Weights of a small image classifier.
Model: arch preact_resnet, activation gelu, widths [80, 160].
Training: muon at rate 0.016, 13600 steps, batches of 128, held-out accuracy 91%.
Data: trained on retinal OCT scans (Kermany 2017), 49215 training examples, 35.4 epochs.
Rows from block 5, named by matrix and row number. Rows with one number belong to one channel. Each number is 500 + 25 x the weight over its row's rms, rounded and kept within 0 to 999. All counts start at 0. Numbers have three digits each. After the name is the row's rms in percent of the matrix's.
# convs0: first 3x3 conv (model.blocks.5.convs.0.weight, 160x160x3x3), inputs 150-159, a 3x3 kernel for each
# convs1: second 3x3 conv (model.blocks.5.convs.1.weight, 160x160x3x3, transposed), outputs 150-159, a 3x3 kernel for each
convs0.53 090:470501506465466501499494516479473538443459501435430467468498567496523544520553542496523520534512482529504479491485466508518482477478469485512502477543488515526533549498485548525506522479498529517476487484491530517490501501489515520488509482479489512509445499529537526472
convs1.53 115:528531476519512467476476441519488474483481488446421465461495535464483535453481503521490514565506491535473496520540519486496521525537522542515495554475486537525511502461485458445532461461488533501469517496509494495513512489469489480462500483489454458487493474476513503466
convs0.54 094:464493478470515469464486470486518508501495503476482497519493498502481504520519480482501495463516513498534514489505495476486474464485500509553546451478494485502482491506487487474494493492470477480510516507496544551539516522499482521505503495520503538485513555518483573561
convs1.54 098:548571580532499527512477495485515496499519506511523516539511528519464506507489489475450514483444500518517523508492500487458477515500477436437466478523528468477491520494510504485489516498492481510505502531508503488479479533469526511476513500483524480462497478492499498511
convs0.55 092:490480473459457460473471480478495506527527498511536507473503504495496501528479478480475474498484485520489498495496472493483478498554529488463491504470476489466461572558482493494513471473509493497507439471493457476453506500485491473483499490474466492476482490487481464473
convs1.55 093:530485461487506488476497470491475494527504509585555508472510501536535519524509512504526526519524551507520527507482491523501506500489506480505505481460514485490520509523532515507499501505520560534508508515496506512499496524562507522538485478468502466469499490492474493482
convs0.56 091:487455490499478478458522471487548499484507439508503463554525483529524518481520541496484462502482465492481497504518476440495467460524505481483510473434472523497548510486489521529512551554530526486459505476541513555571520497493507479496481503462514535500467501500517539538
convs1.56 073:524550537495516460511530537450446489477440472497512519510529534491492501490508489528515472477484475503514502479497497528528511515489486483491469519548530500504496482503482474514525486486510532444441503484473515488482493501505488501530481488526445462498513494502486464467
convs0.57 094:503529480473514454465462441519489501536490527502485486501516539528498516517483472475482503460487509514543489503468472503489478506534521495485470508541472479522471498472511535494520529504502493479506511486499494441457519512477476493486489541518515518496495544536535510464
convs1.57 093:467455452451463471436462474483488485521504498475526540525516502513509499495526544489445521466461512464478500477476517501518519471499490516483522538509547536501498486510453535492450542526508533489501543507488533506508509531519503472462495456502493486474517505487528525519
convs0.58 093:525536530474474525516502525507481503517507506465513507534498513535488489500487490472465478478499493514479464495498494503532508512505505491520514473489481486489472553506500520463505487458505515470448502516500507500472489456472522480494531505534497496529490488471515495484
convs1.58 089:514497500517498522514526532494460505517479502544517513482488500513491497454505510512489463516537472510503539498479531502480498541514480498482531484487533553510529527510474498490504525504517538525491540516489544496478516490515520552540493486485486455483504450447464483484
convs0.59 098:494506508464477511487512523534519484488530486540506483463518490483497467451479513537534501521544520538510485531517535492516483484505500512499504470488424486480466512514494510502461500502502518438432541472519495499537499454490534513502545532532480523493533499493515465483
convs1.59 087:529501538511500523522538510498464492507527488524517496517523537568534537498509539452565519508546488473502512416470488497513510501523491495469480483533532476477459498519510487484512527531512520472478510514529523515517433459497486487469507511474480464508491480491497491482
convs0.60 097:491474471437480485471481497463500488530499503580523527472497524494546490517532507471488510489504503500513494495480477553510486543507491509506473465519506471501543486518554494521530513488518482511538480484495493465473537516527500492521548515482461493564513507513465508525
convs1.60 104:548529514522522480528498499477511503498526488513522467471479496488473485492475475443478487462471512469516491559485502540491499569516525478478472532533489485489456514471494425461499429486494496469492512519482492504498456481495515506474550497497494472512491491504506503493
convs0.61 105:490503508501538516474497516460555608497497519547518501528489458506490496488472546504480483477513504475496561470471476486498474488514524486468453535510519484504513452468467503472460471495498494493466505512466461476507483481486450496467483503502533572497488548572441421478
convs1.61 109:509482473491482495513503485478484476524541466503514488520488529509483524460487497436477491457482504484496538491467517507511527538527509491507514481485504481484496496530510501482490473471438452508541493503517533496488479475491485461500512499528476510547492491497521535526
convs0.62 099:505503482475529473495505486487478522469463522502481512482512515502507518476457475541494472476457505521470517512487480485508501522487544524499492474516479464533501453464487458458505473497513537514504509550482485500470513497517532480509513521491502519552486528541494510524
convs1.62 099:493513498513481503494514543487485441500494464500535523493504480477486474508508552468449485459446465489513469519496483523492442520519450472507499504496502557538509494498507493493488499494529509516498518490501509464490490533524472520539497502505471539527531537488564521494
convs0.63 093:482517526463476515486486482526483518469459477459470468473454465511505513498537560514495484488520541481499485499480471498490463491495493473535534482465527503479490470491475521509510508481451420475468485529514570569552500496496488505501494524462544578586507468478490490478
convs1.63 098:532539562516499461501490475496470483487491495501506482441469513478495526500491498491525498492507507478493489524489436512508518538548526495490500522485481489472462510545547472468512481481459515497472516507476523493485450443471486478462501503507470448463476474481486463466
convs0.64 111:520489437491497468479493488495507515479538509462520496544487472531484501487473480511465563476478556475460515471497489506528510501521496492485490496476506484483531516497500495512514514501499503534462523504466487498486471481492456479482498490459479523493477485505447469499
convs1.64 109:488463486474480507502502522521492532491465501507450513485489474461494528467500496476450450514455474510477487507543538486515477481465470473502496518508513506498513492463494521479469513506453486512544485499515505516506477483496498499528504485526469485535496517522495495514
convs0.65 101:527545557556548591559551558516527527481502534489507535485514508456490491469506482495471512514487492483475498495509505536573544495496488480509520475508515480508514493506492500497489506526526461470476465493467515516508531512502512522500487483479500517528481513504517520515
convs1.65 117:476475475477484504473490506465463454495504531558553585516495524524493524498482481486518490509518511496486504468445481458440486501473508512522545513536572516535548520513484530504502536481489559543498522514499517494469488503528473490483497480464466438405474437410460436434
convs0.66 111:443482558489476528493466523534578562502505489499460469493474425491484448485501465513504532470484550513481480516494485497502504507508516527475523458483548497521529468464493506486492513496496465385423482461453472489474494502532526548535553540504536525461544492489465479516
convs1.66 118:505476499511477495525494484502497505486480474525513531592528482550523487534532503481506496528571526515531544447486493509512491502496492494501510470467498505542544521496484502456450499484479526532523569522514534519516477526570524525543520511512495501484472476479515516517
convs0.67 112:481487491521452483542482453525557513496564496480523514489487506502520494484508457487491483486491538474528516493483495506508494498527524454479460489461431505456421521490511482488492491494491485452498475468481527471461519458490501516501522536495494484506490525484491499481
convs1.67 112:464490471495513489488513522478457431507460441480503511518510542490504521530527524495508566516529529498534535516478482512453481491477495480509481518493502547506516515464493515474470509468475547465490560476518548485517517517544548556544506496505507496537485513540513521553
convs0.68 103:539483495506478531500489523480556558478502493466483465487471490499493480489531570494513500490476478481523467477489480552532501471491481441460466476481487471457439500485481470487511456484454549448509547489480519468522452480495498554498513549517488509458447498446459512455
convs1.68 093:558511491522505524504500516480462465482473501482481505471458436523494447508502500519518489490477530493505538516492457506495497501507526520529546512507537506492473498514488473509497497485475509487512512467486492463462499561523488531503508503467513457486524513531488501522
convs0.69 095:480486542539479485478474471505522548485535540519537504499523518486499513500513500512481511498553488496480555504522506512497514465473502541511478519533472481473509460479500516467462545471482472473440564486472521494453485467491505502499531533491484491522489527480534499495
convs1.69 092:474524513477494527490506518470473481421469482483489478524529533496492495502475471470483537512505504521516469478512566434444453488473481484465484469454514498522499494463485494498508536545579473475507477501498498504500507505512496473471449477495510493475477462480489495531
convs0.70 100:469488535489482513514477501500497507522538536534538512498531520491505515507526535497487466505491448445501498482491516540518489481480474526492527523462515461439454479513516492467497470449459445502485453498513473501476542520496529468464473477498533458491555512497505520568
convs1.70 105:506483461531502513504493481522475440490476477481485483462464499483499481517491496518501450477478481492504491495488508517496504538518511528528494554509472534536491503500465507487495439487503539497490525493487527544510472501510479520509457469452477562492494537492520526521
convs0.71 102:465483462510520485524510511518470521484504516486514481488512490517509499475456475493469468498530528504486515474499480509497511445472525492546474460519474509472460510498517539459496489519475538502538500534531503480509479517534446489483469502484514436495469445540480445495
convs1.71 077:500470446515456518529486520492480460487472477490465475499480465493494494491521528511482454532554513453510440471513512476490491480520506534488498516515508535488501488491482475509490484525493493507520482525489499517509510497499501477497533488478489496485503483495495457499
convs0.72 092:500490502531510523530531533468501472466525499545491443510503518507523506474539555494492514515487502472462446474496465526524502537532500549516491513469514544487535524463507513444494560526494520543552504522553519541584487498474470482493486478457468504417436491465508518535
convs1.72 087:506509498464480454476484494472472473489482492527513549473456467487472499477480487502560584544536528478512522445462443506514514528532519459482446498493474519487468503470501502475511473492501493469485497479492459445486481472496493499539499520524494450505485490518464454487
convs0.73 099:469513479483514501495540523476539545499476509488468472450483499511483500536500552490503523518551469494511491519511485490481477466494479521514498491492465505483504498487491504504468467483485561481527526471534515513483473514510531539475496534561514481485521512499465457527
convs1.73 096:463536500459517513501491483496480481462470470504500505557515532552512498576530481507501471550458484520515515479500500476485487469472489472469472480496485498533489506485461497532491536531481544571518548541514506491532540470481514468489510497488491481543492503477537519462
convs0.74 116:496502468477448481496485489476517504463497473478489519509525504491504518482469505510530512494483527501460501497497499513480498493444479474494553462489508473472460518537506506522493530517524490493464497500511496487514481489516466484482476483486476485553523483526527496526
convs1.74 103:544473454538491493509502503518497531539510536513486504495517510511510496476494496484504474556548527498512509504507498479535529482488455493496470511452465538518510499487454477461479492511511516488514472509555478494554492486475463490468490498500466466469465447481507465507
convs0.75 096:514498488445502467490471468506482469494481487478510549544494489539480473540517505464506495520497493524528516517494476498502502507517489546517522497501481553492506471511494442471470452504485505461512518467473512503467546459479508464506495512504509457522568533580449427550
convs1.75 081:543489494562560504578533524452494476503477498554483543442471496452462471485469494474509492487514501464454480472485468481473527502484532470488504472470510481476516507490517499481519506462513585523483525498491491511506519472495534480485508448459516518470498499461458501481
convs0.76 094:484475503476501531502544524489472443461485481482490520505499524499544548534564488505468478494476525500493536497498507499504465515468482449468535499485489489477448521589478499501468499499497522516553515516521513502477488513499474509518506491499527473505427485493477521492
convs1.76 097:543511514530521542536525517521500480548491490542457509489483497509540529519526497464471481479493517521540530524488487525514505512476476531526493510515470489517452513485473495482487467477490464494507498495473531515494507464507503494494553536528476460512451475526458480508
convs0.77 097:489487481529565534473510496498486474495514458506504451490492497524485506494506502518481490501471523496492553500497491504526464484479466527493522516508552446499554520527534570519501585505482473513493525537488487457480427464496497546536524511552487457475523525467495545457
convs1.77 097:502539500503525495513505492505498487507495451434440440498505483480514478487514479460516509463544508493527484520514500512490445524501483477484484483493506509492475429469521422464509487505486490498521516505485504512459560526484505492505515516531506444473485495524511521531
convs0.78 100:511525490531499497529533478466499495467513496485516515497520516537455435529494505496465496487534502513511492504528455505514489497515519557463480493451522461498495521435482477497497474496516577531469505526485520496490454503468505587476524508496547467477506561485482519451
convs1.78 108:492478519511505504506476481460468501467476489491517477483496472465489500487532528488464482549468513501510504482507509500462546492430494490505524519514500523535541501484513476520534457533542534521517525505507544505531545495461512494486476496488498473509482478515506500469
convs0.79 092:484508498489508475491537500536516522468513537457497497521538498531562477495495482502497517497532509527509492506524513473503523516504500471500495462493470541494498494500452479506477472503462558552487507489487514488482486498452529524503568545512543523486519530447507533472
convs1.79 093:496471486511467513491434493483505535493502499538504514483531499519505507540539541495487496535511512506493497504510536518471490527490494497484485518513489494521532482486521496489542513512540550498495510481458510500512470468497486494519494489531490464468456421472495476508
convs0.80 095:479486494488491478463468455523504473460526530474499560520542541506502538538492574512559512495487506498483501490500511449499479501470454467524513506512465503490496497524479496490441531469450496463526499484480498470492483481503480466485440459526502501483497499532548487499
convs1.80 098:478535505520513496530508517477526501502531506526477488517486460509481475507504508494474491544470487527506496498512516493507471497467458467516503490512521506518488530528482491506488507502465428480538474472558519497544495495528470518501488508466473508487493524487474486501
convs0.81 104:496486483480486464452458500499537486494553479544538498477480505492484436513462446517546493481520514502507512517518480514501486499507514471504533483501508477489465481480517480483496488509525493481536487493525489503544486490510440441463447509532449504573467530562486469472
convs1.81 101:512509461551503504570513523511483490494468487523494532496499486491467472516510536486487506548502447457503477534518528532499504524505533490510465493517488547547490514520500530506505551502497493488493469488482475474497523489517439455458491463446499470496494484475454520522
convs0.82 107:497505488518501448504478433501519564511505550498519561514508479522536490545540503497488517491506551481475438531483510507491526507487524515500493536472482533463483550495479519494472495482508536412485494453524463480532517509471516552516564489467504462490533463501464455449
convs1.82 110:482509527484498507493491530458475483470439494481457491480495533490504527491496520465548537473510532456473495504526498467530496504530523489467538518463505496506542506491472527500486507474541511497521466459496474483499463519588484522582473472520523493511546552515495495504
convs0.83 091:499472480490460515489468516545481452454477456447467505480473497494482466455513467532510503538457484552513546479510522447485479492517511459502476536509520538460496518511511457495518520488438481485519480499556480467515461489503498460488516510517481489486520462471497549553
convs1.83 091:477491526479556535466527478487473494504515537534586581505508557506514553517516543529516515492492522494531537509455455486479508470506507518490485523504489507550503494499470482491506491508527490508498480519497493553553501532471506515485518510497477497490480492494449497454
convs0.84 097:470469486484442478541488501479553470464510445497503475537500521545511517511496489520538494505506480482474540496467464541494492476487513533508528487512483478493520482519490491489529486483497448433431479457457503468500502461536536457470526458472493480455454482464416451472
convs1.84 101:478476493485509530496491500506508535483432476527473482472492526490494488500494461505478526519516506515551534495480501471483502492480507508534549464506531462461530479514527505516497512493485506507466492486477491474487536523459537560466519499450501479450448465502438474494
convs0.85 102:472518532503529530474505473505457506528492529520478476506512500494471541511481527511526557524517511488488534524489472508502481514496474467509464459484456475471489493501487460520498473526513470487520493513496536486497492492542510491548514495476498486546529509544501472511
convs1.85 097:518476502557498493553494476470490487459486477472495490523533531465491528517502512502478448464533487476532548503508494488505481471513488531532528573565522569562535497508522503527526490505501492530463503498470521525523505522471474527475478508476484514523525502485500497516
convs0.86 103:499521527488496542492487523545524524522508505500503536453480475472497499486503494532505492503497476547498527518490493505502480504513485499471480479504464493483447545460495534508494502489511517484511555541495519533546504510524506479471534485509481445439568504500511521519
convs1.86 104:513511535472467499518482490474441450460445462536532541517486469542511469533497469549534487533520519509529506497488531507504502471476459514485515524538529502542547470482529490481511512476486515479506493454469483470474476480503486450509497467488482454475485447512503490514
convs0.87 100:527469510512481514510501532479464515521470570467490551515482506468450483504499460493477508478502516506499532496490542499482490496499493453472490500493452495542514498469448461493449471522514480501506499485457549495456558465466518523489525496493523536496494458492506507481
convs1.87 098:515539521521493480509514482491482464514464493515496556497499518496490486564538503498520544482536509496513516448470517504491558497482472424510539499511552473494508539494517525487519486472469513506512477520551517527524476474527515494479517491459457445439504496483487490484
convs0.88 097:468471507499463484468473462506475499550530513525477506459457493478492520458473520565532505506496480514502487527535502481495478486498531451473538539487497476456509517523493508553477484482501437517555508480546494510530539510526503541533478487511460502524486514500487534457
convs1.88 081:448490460450474451531499502496485447482449457509469492474528496534523501537528539504487503483481490487482490495504491488469499476460505521503497508524485555479523540539490548565488544549519516480508503499487479472521530480456545545491491501499454508520464526540496495508
convs0.89 107:511511532537477508524501515527426472509461485522485502482501499468476526460455501513491493506533520490534508529529489510504479491508462492528498485511545492549514476487520494496506479507537482500474466474470497493510502516465510512473467482489483433542445446510471500469
convs1.89 098:513467453510506477511507464506502482513479512500465505473438475513467508549505506469484453480476466480473504496495477459453471459470483480457472479475516502477505513526480500544490530524496490489510478478506461449484456497528470504524486478500528522491536520472498510493
convs0.90 103:499511515489490533481470483511456559521532586516528557514481473542520467514505501491483497482479494514528571499506525487514519466481511533525484481494445517499446485497503490468492487483489591506408526515449506506487507517542475479471484519533496462492511493515508485548
convs1.90 101:543498514512500477528507486502486487520541511512494502522504507475482510499509524468502508494481490506502501469461478476482493486484491447501502503539529500507495538528539551536532531523488493501486485529490495548489527543527499496505488486494500517485502519506502511490
convs0.91 101:493494507462472497438474482486421457519504480537517500522538535475467456477536494500533520542558564562550474500458452521484503485460494477523540492489524473479523540484494537473485523486497467516460517533486468504489441496497553516502489486514473518508462457491537497464
convs1.91 093:468492530496484509508484530486483477535507477535529512515469435520513515502546545526486511513453524521483561525540430493495470478492494490515503486525455528522493502467515493457524480464470490498499487475473527528535506465467511503493498510504469471491473484516480515461
convs0.92 107:519444483516472458513508481465556518476519533496488519515485492515489490500485500480510466467548507504503513500491481496500512478469536525501529489468481527497495505502471496498463510512497465480521512524509497461490534503495496490531531495524498480530475521554511428484
convs1.92 101:469494483493485512502507503519479498472459477491468458431482481481472481502482503570459532567489498482496468502460487480454517493480526503449513503480510478545534490469460505512474512537495511503500496485458463494486571519491528494501460459478477499545491490541480478496
convs0.93 103:505513490510514487524477497494504531495505541496503496463491492497490480515500456524496510546492498500498435474498498490489449490485481527551470470547481480443485523520512510509501512463479466446480515504460564558452478470510478476510541539519472515557470514554512495511
convs1.93 109:515523491506489472499508479481491485484502506442446468526541521481497504482484474483491541484463486461455509463496534467477524493486464492512551530480492534484489516465534498501584466500541539524490510497479519510529529531501499515499488490469470490489481456484503463489
convs0.94 093:514453497493491466496481514488477521488475510528527532528535479474503494541527461500476509499516527506484514486503473498499475557527473535528486448462502483484521470478508562509511503481536537511517470480487500523461498501510499509493523502460451431437481475508466471447
convs1.94 085:507496515502475507521471498487500492479497492535500504505464443512501490499484489480518530513520533502495515477502496508531540506536506529513547492508516454484477478489510512467465534523475530489478506494461478501495505486523474464424507490515518515467467499459483465511
convs0.95 090:475491518451477485524493517462511508493492502475530499460475481484506487521513526524488530567516499519520475484506482495491481469483485524509475513526537459469508520505511502469489470471476506517464481468501464490505522466507464458593490468517472480490522511515549496545
convs1.95 092:499514510501498485499495486498523504510497521515491519540518482505491496524539508496509503480508504517495478457496492489523505512499461499491501493515516492521505528515489500485497510495506548467478538453487546489520463514511500512475502477471465460447500510491503502535
convs0.96 103:453474499509483498510505505511491487513549496462499468488490471480516454496536501482488541492481501537464520514508519511508498470482481531476512479525492487523503484486532494451524506467493465468570494472531508497529494490446518515495504513477554503473521484511498491529
convs1.96 120:461500501495484480494454468517489482530502505524513527499511500501497476505514497484525505469515477477515475511487511483459490489466497503507521500499510531494470509485505513507516505489494497510507499485502499475545508515521474495500498515503474452467504493486519539531
convs0.97 092:480497480493501500440492497485501520476517479516510467506530555468485521501533489523510521483487498478525478514537510517489492470497533462521471469447482455489471472514447514524499484488535504527481504499541540424463496531511497526489494522502455480504452505488508499469
convs1.97 077:512506483463466481467464509525496496529496488510499496478529501529528506517537545511478519521521482499536508466468456471466505529465496484489510497464518503500467525503503455497520444474495531518479499477518491451490525510517479501517495479505502486511520499466512531496
convs0.98 093:529520449481525474469486451483506474496502450520567498503525503514521489544521490488497480494516469521501464516487490486476498470463513532517538481480552537518544512485457521505484509525512476476455492493503503544560520506483489515463493500466488571586516545528534526491
convs1.98 101:495469484469459510486469509498494519516515504536506485472491541472495517455475504502509524499549513492513502463497503505517545502520478502513495523498484523498501501533509438497477457503469527505491486479500503505511477452483485487457533536484467454482473480479475467474
convs0.99 091:513474484501468469512528498464480528512538547471461461503480448477488475455474493517546499468484512483506493512532490487511492457494491454471491446493523498508501495452497549503507500538513506538546608499446548510482560468479515505493536503499483447494514507471510480458
convs1.99 083:500493478538535520511498474525530507497470482531486466479477489509477481529513466517502500560564516520523480469501505475501523525504502549534529519473479488496477531489465497479497524515498508500485504497455499469469504507528453469488481464523478502501496493467465480484
convs0.100 103:483477502495514527495562519561544518549517481489480500542457472534487495486494490524500521509480498539513507494484496468478501474483515455478497503479566539476524485471469507524485500501491456455499462534473479504471531527539515544545486483481536514591506485464590518484
convs1.100 112:506505500534494509502520506492503479502501474521509495507514477547526497513520497514481486506523518507537479489516564506512561507490492483497505448500483479516494509541478497536491483519486499522514473497503504509541551520492509552505477500482492453479524517497483471484
convs0.101 094:493490480507503517487488512452464527444475518438499514490462467500452516523508492503549546457524521480480496474495513514530544528513505494512478509506502496506435455514533494520513545495531502464467527501509525516524492525489481503514476485517510531471504515532515500499
convs1.101 091:473503481517536545513502499546484482503506522507480512505488456529527492497463443539497465511478494535479465490499504493484504472488493464472468524486449520485503522519497483494502473495527498491496488469478472485479518486538475474500486495531477489493515528459515490467
convs0.102 107:491532478500484482472472529471488475476487483524536524460453476491460488465476522513482495508510493473551516500504534506505524537547551501480434498500478508486482463486489470504504523504497565554499545468478454432546495487476455467436485500490498469503492465482496519510
convs1.102 113:512508503524491488536500513516452440494486488494516517513486468493468470502505516479508508493469489487464456510511489529531475481508439481484498465466481507492539543499455529509524511500518523516494503460466504502462475522506508508483536528510447474480460501507535545516
convs0.103 104:454521537501489543547491506486532477546503482497505531561512520485501506461474489515438508528514509495498511489513516470491500485523495528503508539513540500482497537538496536476516514517541498511450539511495516469469443500490516461493499467514570512446536536504511533516
convs1.103 096:472497503447503505429498506486471469463478447516575533506499518514500471524504494473475434481567470485502501462518498500529483473514542495482496505518499503532508521492517482513496466586493484509506478500491469510511531517529497475503468472511507515521510525515489519453
convs0.104 105:538496471539498468437506487475472541439474545511502526523472482511470469507469481513483491475489499475500515496496507477508529483509487520485498532469451457448437436461498489454457501475476486492475441485464491553519517507522482477494481475532529489510472540501518542464
convs1.104 096:493478511470495520467514499494517515505496486497484512516535511464471512476491481491473552528503484531493468474494510516509495488501523465472532473457497513498501530521471490511494465488515539484498503506493509522504525505496542502516505496519477477469517521512514543504
convs0.105 102:476493484530518488529501505476443480516444525517474542494507506484513517503523491514507475472511448445517480455501498476501500478532493438482471426487438432475459518481492543512501532504504476499491543532527467490463482493479509502433528512489468530550492522530511526480
convs1.105 108:517466497527467488511518513529518504510517494485512483483491493480489506450450497454465508468530542501516528479470514504501519524501497505549554566517554541485488519510499471461488490498501516499475544526480523532504507556532489502466524498465491496480466463458526463485
convs0.106 102:490507478479518497439514493521477525480483501514531482501530492483469500518446496493509542519539508464541510495494496474459514524449526496470507502512520453523547485528533449503542461466548480467444509501479481485493526487500509508534541518537479447508513449466469483490
convs1.106 097:490506532521504507506495505508491501532462482567525543512505462509508477531514492475500476482509524531512518516508533514503500470478478494465511497466528517496548533484437543443453537450516520467507544468488532508494533520476594512439575475496473491483475523483469529491
convs0.107 106:476465462495497529451470483542515546497502530521518476501500487500484487540516486483543531486517503482532517505507473494505451508537455499439482546504498466476525479472479517517544502499509470466447530501488522487500453498504443500526528520548477508508522502499474527498
convs1.107 096:503492430506514470499485480477488489454509483472529506535538522551512479487507500481465508503512513520514526502548517468467493484489496474515498518505509537491508494529475474521499460512549527516533514476534515492543490524509511529552461492484456502506496504519498543548
convs0.108 104:527476479514452518521460536465497505488525496507510506465510523459501551462484521463492473473496493507490508516525515482518507488479489524522415513504459507523482515470475523457492548484481592471491517498492489535495472499475489511537500483542467508537549498537523431504
convs1.108 100:469506533455481509474466482440465504535511506523502500503475473534503498511502522591522442525540474493515482485480461482472469529494464498498490494501464544489499446475491475494511500467564532501508507473502472492519478465506467458539489505549511476528476477543461484508
convs0.109 098:518489502492502488472483480517486494531472472545482494505487449498494488539552545533491540531477497541500485521483495524539516480502509478516516546521497548543493509467524524483494524503509577503496559472486548531523530501502520507512520526527550544593518480494539507508
convs1.109 116:477498505471489498456500497480480513506490502496507504488488512494492496515494492540471443543496476497501505487489496492509511472444465472485487498483499477510515526518490564491498532471473516518503521492503468450452494536527472543522495521520492480519503494487476463443
convs0.110 092:440537492468479447468492469465461491505511532456476526483507468493513509518467466491498503486521468485489479502543510498492519499538530497560496485518472483530520554493478476521491485523474497463485497466479489482501474517469502564514488494487460523448509545514469495543
convs1.110 091:488486496509524540520502502529520535472461497496455483447488457491517478478509514492473509527487461490520526516505519489475462494497476480470424518507488505509490500480494488485520498503495500508466510489464516499468496495535494463497478451459503502506519486475515501494
convs0.111 098:512513501495528496506511489488496474495519510478484512526525519505489484507469450502478484498495431455505475490455461538541539467494544500497505494529500529515499539480504550476508516476526535529501562553526545509429494517470506519489475515480529511489482477493489458510
convs1.111 097:492494486493486494503480477482488529531500491477503461482513543520483544504496545479512539467475545460486523488487492512506484551512498474491452505502474516501496472477485483512513452501509540504481519494498526490499451515464440499456441465454487504510463460463469469497
convs0.112 110:472494524523508482547518481552496517514499568454501539479474454484443465499478492528483518544502510524505481492516505488488476501539497527512533500502548482455507492503504509510511556531457485486515511531502497499463525501523489458448520505462484508532496546507496484498
convs1.112 102:507518521493517509500524501503508508516513522562593595507501473490502467483521486528504522507541528454496495473475492478490478501487515517514492531473465499497465518487496456506487516524491455461475484505491520509529501492491545520527497497488506520471503501467505506492
convs0.113 105:496508485515498521525487472550492503536470474544541471473482472458481489474469467545536505477517514436512512526518509505493485487470474485504494492481513550460422464485499519493515518494503475487472528504569531497522492502494474494498453536572452475543473420471545490446
convs1.113 103:478530502485498527506519515514529534493522500467480482504567567528535490484491465493497491490522476475504505505486430492501498517493475531496485521516479527516519540501451476491464558510477537509526546485525539500519509521490506509509509470452476535484500547507549529499
convs0.114 100:520474483538475476489473487506521513516500515535492485518550529475507473516524461474507461500486475553527495496493479498511505520512530498461522504529487513540488493479516539495472481485464501493545505483456500475433507530513516533480483516487513471464521514481514490446
convs1.114 111:507510513503533521493488511524487491535490507521486497443460531491474514516508516523522492466537473464488468503527525499508520552541492462454445489451434533492429511519471534478479468491487538498508530486524515497541533496472509495465496503504507515526475510527497486519
convs0.115 103:486536492471487486458477464588575505526518518529497503466487476436473493465512507536454478534479483481455522471473472516540539526536498532488491464479482490474517543437498510427532483487469445496504420460538444498544505492515493498509487493511496500477556520504519429489
convs1.115 097:491498497515490508477498524490518519466512482444471460506497482468475468473524496444463508478482491529531523481426467480460482508503498527515487482498504488503504489502502534498490542506462479507517481505514530526525518502498510478516504484479519472500496490514506543527
convs0.116 101:506494499470498513482528508548531530532486502497496502500482537540515516504513540492481495506523505520523476495503515523506521499489477508499504483494520493494491493510487456480472487510436498545530475508502460531536512524485495499536479482492555562485522543503533525547
convs1.116 118:475479490488506500496480499540557531463490498445407439490462481460471454489502465506427513508474512531521503459546522462492462462500477534529512524545531531558541521530563484518540508530513479484495508504485499499494490532506469536523453488522478499508481504503482508495
convs0.117 101:485486476558484487506501521518517534503485525488481478483522490487525510495517532498503495510487476488416484512505482506504472461506482478485509496525506546500535517495468544508505543557503540479429473488495493506510498499498535474467491484514509534538471483544458479525
convs1.117 112:475529538495487485522515519465500520546555534555548536528497533498478527489504507437508505436471494460490489510498512485507514509513503461451477480477477537503489485489484470485525453492492500510510497518527520536526492444501507488545551509498467475522506563508494500479
convs0.118 097:476476490488514495443456496521527542473521498499495456537506533482484520430487513457521508431527524476510502515462444500513466554549528477518531437464441462470503531487468519495497509494490449471482442498492488530508486499508484511533503494492525465550474429482462491467
convs1.118 088:549493511521464473484470494497514526513509511479494510498495502494491487476482498504523488468510503467499520505495507497497512504479470496487532485451488533512521510486467522460442502483488545551527504522516504501513459429493487475468513539581515518505510521510517531507
convs0.119 097:511487532469491532459515530520516512540524506489470499508543529464516533462487479527502519508516535501479524470493479468454498479518469476510518500492485505477544462476487491499494486497498455520500466516495470518495509465471514502527523490490475486553526486553527478488
convs1.119 111:527515486537518482526529472503526522484509509456499481513515534481468506488453495454459469465495457498497483509446512526487499538535507495481493512494500499478520504520487486509497465506526503523526471501540457509500497513507466466512517451509480507545489502511530516495
convs0.120 105:473476477512501460536496512445481501458557528502511473505498501483475519483516558476524471534521510498473498497544530532532490464491495522475473521504504509515541495486477477470488490476534439469562437519561505521570479463477524529494483548533490469512495536472523457401
convs1.120 111:535547471488506450500508504520478504531506494510500539526509469504517486487478477456471549507523540478542526457500461498534480513481449494535528499503458487459451476487514510478495479472502483403503499460511509478522493517499507540526496478458483474478476478517481481489
convs0.121 095:505537454510500447482503532473530474556506473512501456454493511506470455469489521512494494502488474507515443516499474496510499540504511457443508452487493470501466501522528501476561491494523530452479504480476536476495499514497496495505524491497431524463497474486478439520
convs1.121 098:522491466492477444499503470507506532517484494500447515481500478493529491528539543505486552495479514508490498487468484490491521521515523516518487514529533525493519504454451520486467484483473524502468573496478536488476504486460512495513520549527524493494521478500484503528
convs0.122 095:537480513536515501521505500485452456477498453491525461491491504500471513507512494483488518493478486470464463473469476499514480470472499491522492516506500526534455501485489467481454515515503476477472543470513536515500497498495476518470486534511523492464546507516504495475
convs1.122 092:495482477510538512510504537500534484517482500508524549514488505521508519531496532503474494514496506463461465489508502537529490577487497483459474504439466493528486483516490501514496468514504527506532497492541490510545508554540474553481474517496468536495489511528492509497
convs0.123 098:482510476509496495491475500541485491513480523501496537475529478507508476541496493538533553498495519478495495477489501519514470521510499488559472494511471494532469537501484587509484494509502499531499530483494478461505511505474511502491450524495492473482469464481498492446
convs1.123 085:502464468541495498546479504511487510544523568556576582487478467556522487508489486509501484483523512497470516501440515523473546506507493512516504510495518498495516507480518486458542502474494546510512492481520489480504512473497478463463494472473496447462500487462504504500
convs0.124 101:477459490534505465469468473481524497475518526483516491533520462519545494522448508555516502500478465492523540509506535531523518498526510500504534545511500528552536492488544518473494523518456468497524527474472498450444482504492533457452521484509512475464481438462499516551
convs1.124 090:500514491498477504473482533527513496481542500470538543448443495503461468529510477490469446498502512505542533502505499505512502503517489462487474466450451455455465508465521468491539415496510536494493557489477570494486474499527529508539494465506477474516492500496535493487